Weights of a small masked image model: 5.99M parameters, encoder patch size [4, 4].
Rows from block 8 of the encoder of a small masked image model, named by matrix and row number. Rows with one number belong to one neuron. Each number is 128 + 32 x the weight over its row's rms, rounded and kept within 0 to 255. All counts start at 0. Numbers have three digits each. After the name is the row's rms in percent of the matrix's.
Before each neuron's rows are labels from the 100 images, of 14848, where the neuron reaches its highest value: "patch colour" is the nearest of a few named colours to the mean colour under the peak. Only what is clearly more common there than usual is listed. The data: crops of objects in photos (Visual Genome).
# fc1: MLP up (encoder.blocks.8.mlp.fc1.weight, 576x192), inputs 0-95
# fc2: MLP down (encoder.blocks.8.mlp.fc2.weight, 192x576, transposed), outputs 0-95

patch colour: pink
fc1.506 098:163085160109147183135097199143100184077157178099121109181154145156104116186093128137152126176124150128077131173134086127153102144128115090126133127140123119088151129133182123115097121133139114151208162156104102073168255108145089119121126102116148105146151134160109083142173076112122140102
fc2.506 096:085141076135123079103128050095151059186100090150124176080145134133164160092137129126114125083133097146184108078098151122107179104129124152156115131128149107171145141128087118146185144115126155077055086128179163161100020138093130143142125155117118128128110112081139163106088163161132117141

patch colour: white
fc1.307 095:157178146071162185175123102197099134105075096107113074132164164135105104187112131143175137133116119132122148126100121148112138150094103060116131104072070141118159105146150134105160173152147085158141102111051107075150160145133143119121154097123108062112159138092168135103188095153124100172
fc2.307 089:090077159155089094075121161050130097151153177149173171133116126118163161086133113135113107090132183115143113095158142106139126110139121175131124158154166106164155186097105124166135110123088159094112186200209158181104106117109118120136105137115104166135074106172105125118082159141137159085

patch colour: black
fc1.507 083:174166164128144115133152131137122139110136128155101086069121135084143060102136111171155150095077125135176171165103125117142153148127195133099158107100119125109167119135123129115156119195144054152089123106114136122144178099036113091126115131104100150126157091133138183149183125183145138124
fc2.507 080:062096130149133141148119143119120115158138124081172192182117132151130167189117128100133105146156128106071050082134127158113093093109051122127090137171134117143090139122125141151110135063154189098154128172169088125125095129199128167121133087150152107145109153123112069081082119089102119130

patch colour: black
fc1.234 097:136134111104116140148144123136160104180129115115103098123095167116150074180146123162139111130104059110080098134084094155123154105106096136148186078148103102137100134156122115108149145146108075149186134127116157110181161112131166094147133203129193101086099142108165192153183119120157148136
fc2.234 098:120129147141138111104122137123096163053135107136138168120174096135113163100124145067130132104154222095202163115168159154121086148138139159124068138110172144121156087103102130145125117119176208139087144142149120153069120140126122147174110062126050142157133134134124057082091141098091122115

patch colour: pink
fc1.524 106:157126163131129113110126175138111169140117120129171148122121134158116195147109105120116125138170128188158144144145178098197122133138197058108112118149173105151070144108123187128137140167075089050106100029167148097132119165143148100131176114181196154159113152127140080102080119113147135125
fc2.524 104:117127071129108118145131089121120110121143100116074081151124120095166086122116160154146128133104135108134105123093067145074121138137106208137160136113071151124168106142126077128099139111239153199143200240090132167112134119111087126122132129111069097085137112106130172139184146147122114119

patch colour: white
fc1.467 097:074145118129194034134110117118130115148194183146154121150117162182047147087155132100151140150147104171126149108132138129066097116128144064158081154112091138138101152123215101146089115161149067111129120123131138141103131095107180121092108159107099175122103068169128135136159073141178129117
fc2.467 096:145094156104067249139136135148135126105066092092113117116136085064171090146076129174120126098133193048146104128120174141183158155113125172122192102161161090134147118144080151082150136111095160155141131123146110108118108169117099136129131116153132065162143159086119126127092132123073129152

patch colour: brown
fc1.79 080:155112075134135067160123046141134136155077088132157169096133135133083165135154143113181131106109166080110133118150097115108156115116082202128169154127121134123123096111135128090065149175071152138121161110167072138126088137096176140140134149104150166140117123114134197116098080134138147154
fc2.79 077:118078174110124133098130137116118098083148138107085113177110107122146057095141138147071111130132167151133121137108168122134078154139143094129116094100125110132150198113111102130166126080106117083145123144102162139180156120170108161088107108175128098116086145131139102100199138132099118115

patch colour: brown
fc1.314 107:132193153157112120135135087133120107121091165150147178115168069096094141088193138160173163066169064208024078168180108112105088120147145177107114166050117133184113100131105089141087170136116194148118083118142146132085105118155126094106169154152117132131105124159155163115030156113105109067
fc2.314 106:147077108088159112104120183142146143116155095098103055154104162143188114148081094112080074186103175050237170108103146128151134119135121097140140084213116121077147136140142129086159107119154074117118182093131139099178121144095154147131076090129128140091153147087115079149182108135161162159

patch colour: black
fc1.134 092:102168127112040089093101145145155070098165116133147127135136170133071173120118144146117181159119103118188150173068100167142122117149129103132065106088156124112080155151183149077169126126093145121150127066144107135126128143143144100140188153181113144169116156164189088142121132098206142127
fc2.134 099:190076123148228181149168090115093179141094121136134122108121096148175089128130077141132078126145131137072094107199143073106125159138128141106166150170064166143167086110102099170096160143159090130121131165129173145159131090088114137105079112063183132087164092102097173134164128153070112145

patch colour: black
fc1.461 098:143056149172095162108113168105153118113102137104100135113168102109171128104140148082133173143127193107087122121180127134174171073090135123147101112115168138072123104121081104115054100111127166101176123151118154114108144141169114159196206146062090098102171079065111133102176113137143071126
fc2.461 103:118210103066171124124122109138098142131143115130166140152129140150081121158109119148146074090124053139173113123063100124098105176166117126119155152170099111147131137144183151143209144143133099135082127122128127133159111119101126123048050114188156130131086188194153131145080121122083182141

patch colour: pink
fc1.420 097:144051097139096105077115188187118104176114174177114169069166109076091079157114189196124118115099150118082086183113130093129114085120141152159091103101109128164134176194130156153162117124100116108118130178136181139176172123161100191111172092157163120147201117142157136128138137129133163138
fc2.420 088:096151182108168180166149074111143089154138106102154093136073127185124192083112093119109141163178113146144187082117122154165154157132112102160143124097117152097148093072133132067080134096164125181175119130160064144091095144110187047144072118155102127132071123117095116144134134156086094116

patch colour: grey
fc1.93 192:116142168065105168139109133157102155108123127148138181167101071101071084183085082147118140116168101133066159091131155107179093162070134098126140140093135057108105141069125127136194111151111102130139082117118108090156164122112186096132140107142150126095140138123165092145143108099192121137
fc2.93 188:134095112131148061102164105057126131118104121115123084119117154130183180146132137077131132175109149144175141110130135171131160123167120146105137140147166179157139119163140126125103132116166137099115185179104158151065117155116116154155140134087087154145093142119082126125076158146123102097

patch colour: pink
fc1.60 112:159064113174133132103127113137109120162078183148132193165167137121137072109149121124117108061132142099165138118107075098110114142151149129127043125059122135159133149098128128149154085134163184132134134140104134205139083108127122150088088128128062114101144125049140143110178114137098114157
fc2.60 100:126151183084136127168139158139112120075156104125129112080102088123112188159108149119119143194134112156077135142157180171137106123105095127134202129196123128084094114147141107143116168139077060104104146119166142030108177132124138108142172129116177158136112138185108102144103151097169118102

patch colour: white
fc1.77 107:139146153154124150094100086119150182150073141120183172152108132104094098063127139140137119135122112149108154121156118164160133101133186191123191112140161129151146196131128134158092082135118159125175138146165122099126136113143148104140137145123138096120108161075152147111044132118167101070
fc2.77 108:117118113094161124166161161121129072123183114145065087096152126131191171203128095116130145134150142135160121148102141103115119158113093061149069147113093125119099063058113118116167175153136113138077133110095128153120133143090129132146131109105116153151145106154097095153207136155096127161

patch colour: black
fc1.15 084:135124134137148130125147104089112147127142136169098157079125067166183077142158175095160131137150082108084086097115149172117174131087118067181063107100110129143142112098117130151103072150158112121135131197154110150117163127105112146139104129140146117163064106068130144110145107100109137144
fc2.15 088:141123133116118124119109115147145118150109120094134109153114148085067185119108093185102144132138190121167157136125096127164105147132135181102213112112153143087116151149133119077175176128084128168131136088128100123147104145098154129094108110123097129082199156173141109157113126150134108135

patch colour: black
fc1.292 178:096135107100124129190117112090072169106117108137113116145121084122141144093149075141117137156130204129163099140114102093102153156077119173124190137144111170103095120107149153160152167125104074100203134097144111109159118140174107075152146090160210109204172099060131136168145137135123110107
fc2.292 174:145142132118098165117161110145140110132115088147128177095152154168118105175117164139141061139134003155100170083141119106137085110201142114078068174133150084138104121164120115121111126121140183116086157156128216156108118104126160156114152149098098173105128134195142101103107120102143151114

patch colour: black
fc1.444 098:153154202122134145086142096141154105129095072120162058173093109087148096144108145147185178137155188174205114099088117133133121114115115131153132134187136173056139107134131119134111099082138125124130102109128100115097172080130119105139132117099113078137075146133114128112092115169128141163
fc2.444 097:094120060135129128176146193117101151128152167141126207067152139162122120107163121101114048137131091090068118152153106110129127138143113142122104145069124110198110165112157149138177152144114153128123153134109160134166106160145136148147124141119125156110171130120141136134156150073117113150

patch colour: pink
fc1.390 103:137121104103077113125130173084127115146152121130111198121188119143154129135094129120112125104181189155133134170114124137105018135115102108150117156132128136138175111090072106141208133140123098151123146114109171119133040128100128126070180100133125127098128071078114111151138142078130159176
fc2.390 095:130150166156164148098105059195126147093101141121146050150104120096102127089155123150114127130096076120146097097122131097125212094148116126113147095117134133145076116194199139117031119159113145105153101163153120158130211130142116126195086128152092126154143173150161158076110121146109125131

patch colour: pink; white
fc1.192 123:183040114112081156099135097126159145111140144127202092144081127110093136129097146154156168134138134178140130133131131131142165126135135064139158126121097155099142106127118116097103123137144022124080165164099118099137150119050181108089113061121126133049127102153123117171153083197188114121
fc2.192 108:079173140177153113104128123146095098151100113132064132116173147149153126162148122103140112085137160091128098126088145138119065134097089171138081155119163105154101168119151170158155128131101242133156083128136152155104132158200080159200169193133142097202119187111140115077118152079095135125

patch colour: pink
fc1.512 228:159121124101134146125131137160099176112082126195123094178131068113112100114093129152163176114149167106110142117103126097101104177159143074154143129140104137117117117071151104128207161125128131134097149179169073137192177107113161149142141077087145072116150172100141043133187106142093106084
fc2.512 201:095136113112143139111143160098160102165119149112147115086125149085174128152137095101111074166095068144192121122129131133173157104145154153094135101149230104145128121164126119137078102133146165127193104141087160159057079116138138102165146152132094171131118093163084141141038119113147111077

patch colour: grey
fc1.458 114:122183156095062061130128131084131132061151098154173059170110117063176123154078162155108107123141098085199136094102178088108121125105142124076141054190141131152137161165141117125156195120134152102062128177133157122161116110117142145167091108111198179115140144115108145168077187082190119170
fc2.458 126:141108079136160181141112112164112138185104147102109149119146139175132142091176092107135114121099133188056125160152081108107115119147125110142107198083099154098092075103105155141076041138136104119178091078134113144102125122141122135108161169145103127129171106119132095089143082162074105102

patch colour: pink
fc1.267 092:132157136102143137161152128141171085127147108123084106133117093182188205114214150175121102108189132162121091144138101176103102123103095105140144080118127106137122121102176080114132130157146137095068108099063123064137111177167094131190120148113075115143106170135139144098067132181118113126
fc2.267 094:117115107150100121090106134151094163117101179105147147153152137081075054132033087065148160169092119105128171111132177077164141114184204140086104164132140104122179140142099173139135127114095112129179141131193133153119111083096159124089133103169193155112159092140153127170166139080154137124

patch colour: black
fc1.82 073:157081106190127146161148103154141096140149193128209120111110143084155076160089183105126155102130118130174119128144182204137082136166134097123154159152110110093113083090094159153121092107119099198128139107181139111131090106119136086074164149136172132056120094135109101141157091096125129141
fc2.82 067:076158147103121102129132157086116137127113052137049134130160127153078177090174065154130078151122146088100146102097075090127188132090116188120082123072173149129102163144167108112143164144145142093148114127059100163115174143143086152145103145137103123175110178135135159099130147126120109115

patch colour: brown
fc1.36 098:136030110172091107153132133158159120131074140132166146115127125129076042111175152094064129126135141074085096127150127194140131117172118143143085134102128098096142116150080149150143069145097132129111096144152152103172121158082076148142128099103151105084080098086145205125122127142135140109
fc2.36 101:101222176082139164082114127082149143126187142162082095121137127108155217178131093134177137151135123167182168126122118095152183147054144107142150140113132148144132143083152111110092194124147108138148169114121111154094155139146177128100119149138089135157162144170106062145143109133157123133

patch colour: pink
fc1.543 087:101142119134122063170109125102100081066135110127121104153108101118089128066095079158148066117070199124077120158122141126133097119109149150084115137085078099150100152115131093055126164130110135124110133122096147147096106155120140106188185140128104103113124145107105064143164106179120086122
fc2.543 085:155103137112160196094114149163108190164146127131133158079149116138149114172151169079127172136183072119187167106155119126127140154172107090145119115168185148097152105130107156209136085127117114117118112151147124121168145120142102132064085122107138141158134125157117189128102128086138146114

patch colour: pink; white
fc1.160 100:146118142084108112136107121089082097121161097125136158166122138089071123093072059164124119164134116129153178112120144176154133087129108191127122134125164105123127206153148186107165160146118095155119165147150126083117124154114174128147140102131149127134039114146153081146187160184157161120
fc2.160 104:101105138179157152129158118171151162125086142113126081091113099179213134167152183102142145116144125134130059139153123090098105160143163059150132136132098174140119068110097073155082101129145159079133089134130137156091117111122103139142143142112092135121175127114120164113062099091086106125

patch colour: black
fc1.431 129:078182113156084132122163146173167126101176094139144135089134126084137147144156112146134062152146096118208102110109104168088070113133143150069148150201138143119133124175147146086121102119135157141108133097126104111148083122182107132132115117101106130118136077112112157192149157139093182152
fc2.431 127:167070137120152113151068128079112130166102158136127101182125121149126122100088139128139197131117174117040154154152159084138192144130107100190109121039104120123098127100111131148115165143144093118156148134139149164106169117064133112125131132158153125138116168137139128092136104123177098096

patch colour: white
fc1.170 085:135093095129119121134132114111194114160197104132133090079156120090147166194108151108133109130108143115184119103104147138097144085124130128133169138139187135155149151116129124110106152142093120128115184117186089166142106146085130157149095125094160161088072112143122133118112171073173128063
fc2.170 091:157172153095124130089163125149087132118063132156124158173097137156090075057119105163140151158123111126087114127173136138167125168128114117142116108115068175098088114155124125130153085125129111150117081149085125103147185117123128102107138143127130099188163136107159143121130085184099152214

patch colour: grey
fc1.91 144:075119124126095149143175134189140140083144133144095073140092132092154111144106161060119107142086069106129126115158166146120172133124110125103127154195140183110060072165173139170090120146145155076091101131106180134149154100150093152110159138116120129179151089138108118166091138087130158075
fc2.91 171:183146112133144114152041115074152177136155127138140150119172103143165127119227130190114154121115136156120166187109076066109077120119187130126064126055135076137151124128102139075151134125170116138180161076158084101086072116128151097120129121139164139055126155118117135111144117151139115153

patch colour: black
fc1.424 094:112124092203165124135135084118137122087149157156150088113142107114128144151163129157118101142113110142174163127164170144114193127106152104122058095112035085168116166123083148150067111143133112150169106073177144145065130084097143104117059127102114107126161150123117154082186086143122119145
fc2.424 096:166136172056079112122153183131106164172073082136129156143131121125116121124115145119184150084154161096062104086108113125133068145131121142171201169161196173064142082106152106099199145144095148114053119194082100092193161120161107121127173157157124153121111133109110105144072154112167139095

patch colour: black
fc1.231 071:115164099175082159127135138153102119112049126148196117198097177099123090120130100180124199084116126092102099082152103163121150077154144175084102142105140150125150107151195169087156115136120159171112112140155083089085124123113122093113093127093145142109102134057141126137161130140128134112
fc2.231 075:149085162120192104152158142116132111139188133133091136052145135174156139141139153070125043154167138132123154151115094111138113170134121120171142192180086086116110101085114117168096134098116136099139151117101151122180152123148128143165146131159127113157131148173086135127135129137132091122

patch colour: white
fc1.270 107:146151148132114142114126171154123137113126097139117182091090124135116128117085081160192153115114108085172103109147153156127224124121122133111128069097127108168115137097167113025139137148110124114117179207115147081109130101141127124173127175137168114115150199176090104188148138106058111098
fc2.270 112:129125080105116126122119099108127111172129170124156053164155121136149139153142177097093086154134114200111180168142109103147058121140138121140140171191142135079127125132104152250092092109125138124108095075158101160142135152099130115086134090103109135134116060122166149103139128150209128155

patch colour: white; pink
fc1.110 093:069128091154151124165140137107153148125147102121106125157167133134064161173114160156148199177131147137157168114089119128131116170141080076111094110139145129113150124135173103121121169126133137119159111040140100169219152101077145129146104092159152090142147103171137182129149077093092202150
fc2.110 084:150092166098099118101069109143127086137098152126175109112104139134195108100117094125124059090126130122099093146145148166140129079136161172161148139102109121130127162103089129141172079134101092130130153205148178102048121193158119093135145147114086146119106124098123076115109151187158092119

patch colour: white
fc1.55 080:108134110093217137131108143124139157096111178129078114149137114124180141172058214178190113112123149163092135127098101125130129173115117174167188112089079119156162129146146117150170110119079113149151134175110176063170152134067134078132131115148127098147164105198148114096156163169072114155
fc2.55 079:127098099161050137123139133128127083159150113105170192148113125131054125097154048106086126141131111135181113101161122122139119099149133085084112143174166115100090156091110152122117148108156126140099140109147051203126080133142150182105095153121153122122112154080146117155081115144159126112

patch colour: pink
fc1.237 105:094136065115081058113132129115209107096198161127117113138127178131114162142074138137122145200123115157157137087135131129119101130162173119125141130141136127146161145116117156150110097116103120145165147103104100204091080136043153183125129183131151148146064076156145143141114067117092164099
fc2.237 102:176128156130166196129126103166050145154060109085176141129119090142111089124133123129125111083131136094110127134149134162116179081108071132144137103147112129096108106180136107103143172153121111115089102135191150093182164118178093106140153075118115095111170145083129126103133179134167124166

patch colour: white
fc1.315 100:104122111151080141142172146196130053142092142130107141123141107177162164103118089164157134148079114167201144140120138068124146161085141135159123105062063149141080127111092218071132137101105080141153179091126153123105122115160166106170168115081115139130157117152118123121170134203137104177
fc2.315 096:163111126132159104135097115067148185131140108127180093139120143107098107150115156095101126104180172072030119136162144205146139105167112112095148139206135124105164112129140070158131147154152145160114091181118092155106119136074105143094098136185114120148080153109133135139133117054123144077

patch colour: white
fc1.24 098:095090091124117091150126098141138135139171057146056158094132125098157132120125186124108107127103094074084101090125139157167143113143159112158147154087153133073159096161149108099116105127084142082126103116213121139177138135090153101143184115184190137181158122117113191145121115165137103114
fc2.24 098:140142143148116144125138141154100082118090188129185110177117159155061116158103065137141151140167196156152147154139139128116107164073051153128106076132063122135142158102095153136143157104194077178115180118064114150073134151127130150132048136091085100103101124161155111132181136091105147132

patch colour: black
fc1.232 114:116129118152147154164114066095121112121141164121118094150126171120076112175098156129145185118128137148107098102120135118071146062155133108141178063130063156125141146145124151175091158167113068151148174079116141133085122112065185055098139080126163125153084159171145179126198151106143131150
fc2.232 101:116120166135121111077195180144137113144123105115142129156116133141166140138144085147136082133187141121127152121148148148162121178094123140125092172141193098140134123102124079076169107090104185103118109197151115157161151143173074195138115171127053094104146097067108099080091125138092141104

patch colour: grey; pink
fc1.39 108:138146115112166176147143166076078183152086115131124084131134076130134113136144118161185143090177102144104119110105126129135094091107121112151137134083113125076121129081167092107138126136178106175123157170137084104090185141165070078113125141110114083074135161190099070151181118163152091097
fc2.39 111:104114136138108106097139092157165059088157160111110178140132179141121151092095119088089094146088168122148118099170134161128168172131111145108145113176154132164140116140112153150121145133066167079134103125105183171165071116115172175130147111159137134153119098086154196091073134102097165164

patch colour: pink
fc1.330 110:135165174088159114082152181037110064138083125202062173105151161082150160130147121165080153083130113133127095165127095142079098126111111111082111099118133071177155150152065113118164135129120140092152146120169114085108094141134158091176076097112093104187150110190119147109166166077121122094
fc2.330 113:132114086157090118171110071199163183100193124068215071159115100169102129110100144128148110184148110116152183102111149108191160145151147097155146160176122160082095138144181130123103108141130106154114151154128129176158146112107105147059177132149156143077088161071148092143119078185123128142

patch colour: brown
fc1.549 109:136131144140129134146137154108123118176136189115089174133169092106130153120152117128097079138131139055126121084109115145125088104116123122151178095158111136155088108129087089123070137137117077132148148149137120208154031103139220177147099134147146084140219108152176087103138149161171099126
fc2.549 110:126118126109130114088128084165166157080115066125169083135106159162113090121099139121144184110126162174121091164154152120122167163123131133103105144087122106089176145126151127143190094098162163146103083109104119069097241159127033108119127107103105123121034146119120174159149093115096150157

patch colour: black
fc1.546 103:105073105137093100128173168101078090162146113158104144172125176060131103128136082099145108134092151086145098094097098142182163092119177147142124135080101089093125143113077159054157098150145093143089135113133178165077145145073135167097149091113099144121165132088139169110154165147177130122
fc2.546 108:148189154128132143111108099107163149087078157112133149095121127182148168140116172144135164118141121147105155126179133130083091150122066137118117131205152171167143088116147131215081175120144175112156100164116092089163118113187113115159129135093139115141089138156100049160114100112095114139

patch colour: black
fc1.470 076:137103126130165124089145116123170147139116140151095068144098133120096097104155147153158154074117086120142111143127171072143172069102154053163070144077136151121090106056112128162127150099120162138119081115138188161095115092083109157142082165132092113140156070088120145090154088122100105164
fc2.470 076:130168142134105136160120143144090100121130117122166172061142111129154164166125137106133091186142177157097168088163112188112075193137085192100185125189125101112138148196124150111086102165137101151132189124134062091144172144162132107112141064123121138119104181196126124125103155113177160083

patch colour: white
fc1.146 084:092086174127173140150134208166104124156116183149099115182134117145128113131084113099124077130120208104051150109127161152135203111127196120152127186166111099087109118098130094141109102122066148129188136128144172143128114164095122116119159100172128125088160127086112090063207131100121058153
fc2.146 086:129158072152110130129127056090178128100146097107150135076141140114139143125149149154139160152150067173202113133142089100116076157110064124125147110117129153160133135141113170141157140133168111108075149170096089109104183131144088129156128140111127101172105120171139166184054136147136164089

patch colour: black
fc1.450 091:087027098141106207159156192101186117181096153113158148181120156097194081139156121117118094119146058145110123094208080152139161160181168149115189105152144112086158147167111101114095071185145125151158160116126071127091131077145087122089133124101143165114131107113141161097146099139160136114
fc2.450 091:160227167110145049100133090165108137090154116203088110092164136154056149119115152119139182122119213094126130134068162121111116093104101104190051176061146149133131075080144134126114207080102119130123112153096155120169138142097164145168116104164107094146098164141133114149138148102109134106

patch colour: black
fc1.333 088:156126144098161103114153085173173151137171177106153080098140129126210121191097138099141205099154123092122092133146125138163145104133159146126192197136160125132130079092018169146117100108111132150131085129127160121101147120114127113161114107105132089121100116116138146096133092076130129124
fc2.333 082:126138108187098148158128176089076107104090084157122156158125125106059110082191140149141044142126163173135149091108130122083111136136090111140091076132115146138114192188202139126159172161136132106122203124133083125154138107141156138097119166155140147129165162141125103128134176163126126143

patch colour: pink
fc1.414 078:118123145166064096172128089106148131178154133152141121149135103129084185141070121136155116170136187149064147115134124082149160091108112155160133142150106168128158138149100099129101158114126082057091124158101124164195250124130193149105145163096109108142110145100161135137132148166136156152
fc2.414 080:122122115090189167085146153131096131110111114103106146099111147123176081125171153114106147066143062167178136157110139157104127127151141112110143125092149063137101145101149187154144086128118167146146122084185129090093031143140107100166134074168104141123109123186082093109122126087115105106

patch colour: pink; white
fc1.140 115:119092182131089163082099120157167140167121141112168153153092151017089133123107168136109086110157098131099137088142187137152129171147135170123142151122065135117086131126145095051079136152119142192146112180177099150131106115133189093123147134178112125092142131136138170155113109118096106138
fc2.140 115:121145084138176108150155137085090118121141098172075106114166141223167130139153087113145143162109170131152126163124098139137102113110108102143126122145156127129175118118102153199153131100110114077123158102073155117111178158118079134146113116060144139164092167134092078109158131131158134095

patch colour: black
fc1.42 112:135135101093109192084111137166118107107094138124110114138112143143148163103090084117119192133128152129177138113101176174149155119143132085167172113184121106121140084121092134108158074078162131171146203082178151169131164142080139150133089135083176122101143156165111186076093083095114088145
fc2.42 103:122146155158152091124129102106125131166129160161133134137175107142125108174125170126133080133109136137114118141146085089136097127130128158094101154087139148162135149142115113106098200182091149058068087184108122088104099127154116119150154100189083133120128117128111086191199173110137151140

patch colour: white; pink
fc1.168 087:131128155073139196069133151129167160140101114097109114144129110097083148126198106109176137160085181150113133127123091113128157094150146099146131121134142141086146162134124100097108177151128106145094185069161118092170143146162116140117154128103039117156164113119067153120087189172104134082
fc2.168 082:083130120187149084223140122138106066124162114148147114129151132140168096119065138137110108092158101121151123139136185145106098163129108161105132129137113125128119099115132144163174079097129136134170079149095154155056127137084137111161077136171200127104102128134167115106167077109165122176

patch colour: pink
fc1.4 148:106143104103095171107111091090102191137129152109110098160098118121108119130133102099115134110184155192135150091112076090123091149104147137184118108133063165065078145129108192122154127122153154073126159076135091204183145122103140146115109118122112119192168111061130144016086103168101135115
fc2.4 121:132088144145148079156173174165142105159107108106182139103153126161165123099111125169130141159100111119115120134118166202161197083153170124089134132071162077207157109112166074137137130123098094152115101216183159084075121144099119145153155101160093140079085147181102089190110151088164148137

patch colour: white
fc1.529 070:158143093159148062107143172154124085162109103140127092100097138152108156118083137115159122105119179123200140160105093144062202095099186138147082144136146143129167149108138140126098077112146157155165132119119151116108104129107120156089091091093144127185133082084098109160171092125097120143
fc2.529 077:118144155105099185169102076132116111128119167150126165150152113120144120134168118159129147156160085101047106078151161115162088161106061086128176094101092093121117154135087122102132151144046094121097120098155084168156155136146143109160132149138081101082109166142162172123095121172174140126

patch colour: pink
fc1.334 095:128061163114071099114081141179122132144060126116170092156133210132097133140120107152142049123102147070172088099111111112146106113140136193123194123218115154149164159164136090129141155112095114138128144196130070165183118137093151125152138110088196146076187128133131104126135153102162140173
fc2.334 104:107207108129149162108173134057150113163187109149092176132133079127155135105123147113127196100148136183084159151166136152108172105096102076134086124039133110130115084094102173122098116144190133122141094084135174102052133117143083162134149136111063101169074123100116143135141146140100121090

patch colour: pink
fc1.341 101:106116112116124114071150160122186162074137090094124148159109096129176130123117144129164166112080092060121129158148178125160174144154062127167171140114111098160142106089140078114151120073114132145128168142128146123182114106094145149181130110155063136128127122106125105151101075129149131098
fc2.341 100:188138107136083147171126079177065079156107187136129111133142189158097134166073116119102112114167134199152122103097081128122083111122194099083125117174134141068089154156139158152117126162093131117114128117102136138108152184118087121114125127117203095128112160141165142079162127112105096151

patch colour: white
fc1.87 083:056166138105114139093141153055087125141151133138116168111147064195112176049140115150119177124184152159132103124119128128088117138123082134150109086105144179127114157064081098143096132173147089136124196115150221157146096119155177181136091148093094119083162102128155144146141137158169142096
fc2.87 083:189091124151158105148097108199179122104141132127130121146115160064147081208101156102140098117089125101133155137117148125183139108140157148135178168167132068130174135196163134108176143083109132110134098128135054080114154135115105078089120085169127142129084167127114097098098097125100128177

patch colour: pink; white
fc1.476 089:119078141168048112102140093142077139121168189134195183071124141141143145100108131072106121124127194148170094117121110109118154121114134127147149104113112152114138171174104139143110086153128113092157081131102127187119107139103171112138136091132138099140171114092128122105188100158158104195
fc2.476 078:159163124123215150146100163102160093166061102096101080139127113126066124158121137237156139139150100104095183135120143129159150151143103119111128142092159133167124120100158159113111136120139110172121180145149089080133170113150088148133092129132116145128116159165130128192109141117100125083

patch colour: pink
fc1.151 102:125103166126079134168143159162082121161120088156134155132167112131150096116134129098110124086165171160199144140130151152091102119126157132167108215113165121085203160102103110118184111107177083118100158149155073129170171074190131181115123165108084130054108097115094083103253155134152119151
fc2.151 096:112149120129182101103143107107163104080135152099113117140090149122107141108077126156120088167078114100045115136120112144164156113125084125101151056109111173173015106165169160120042175137097146168161107130115160107090088160093108094129136086152129127172135170155160161141000128098114129132

patch colour: pink
fc1.553 092:119146167111141061144143171135092082126125152101117126168168131100100097093094110145129084132135181092172122108104108114116204139166167149129072158155090103167088115133114115126126139151122063023095155138100157070141201113113129151105173137075102179150176180104135106117162076150148128192
fc2.553 095:119132105129124188154129101139136148136136107135154125092081140146156169155133151115143154138140101170075119150152146119108076144061099106146206127085154159112181123115132159143118138114139182226150091168139085210083081130149123120197110113186122086093088072169128140143091166107098103084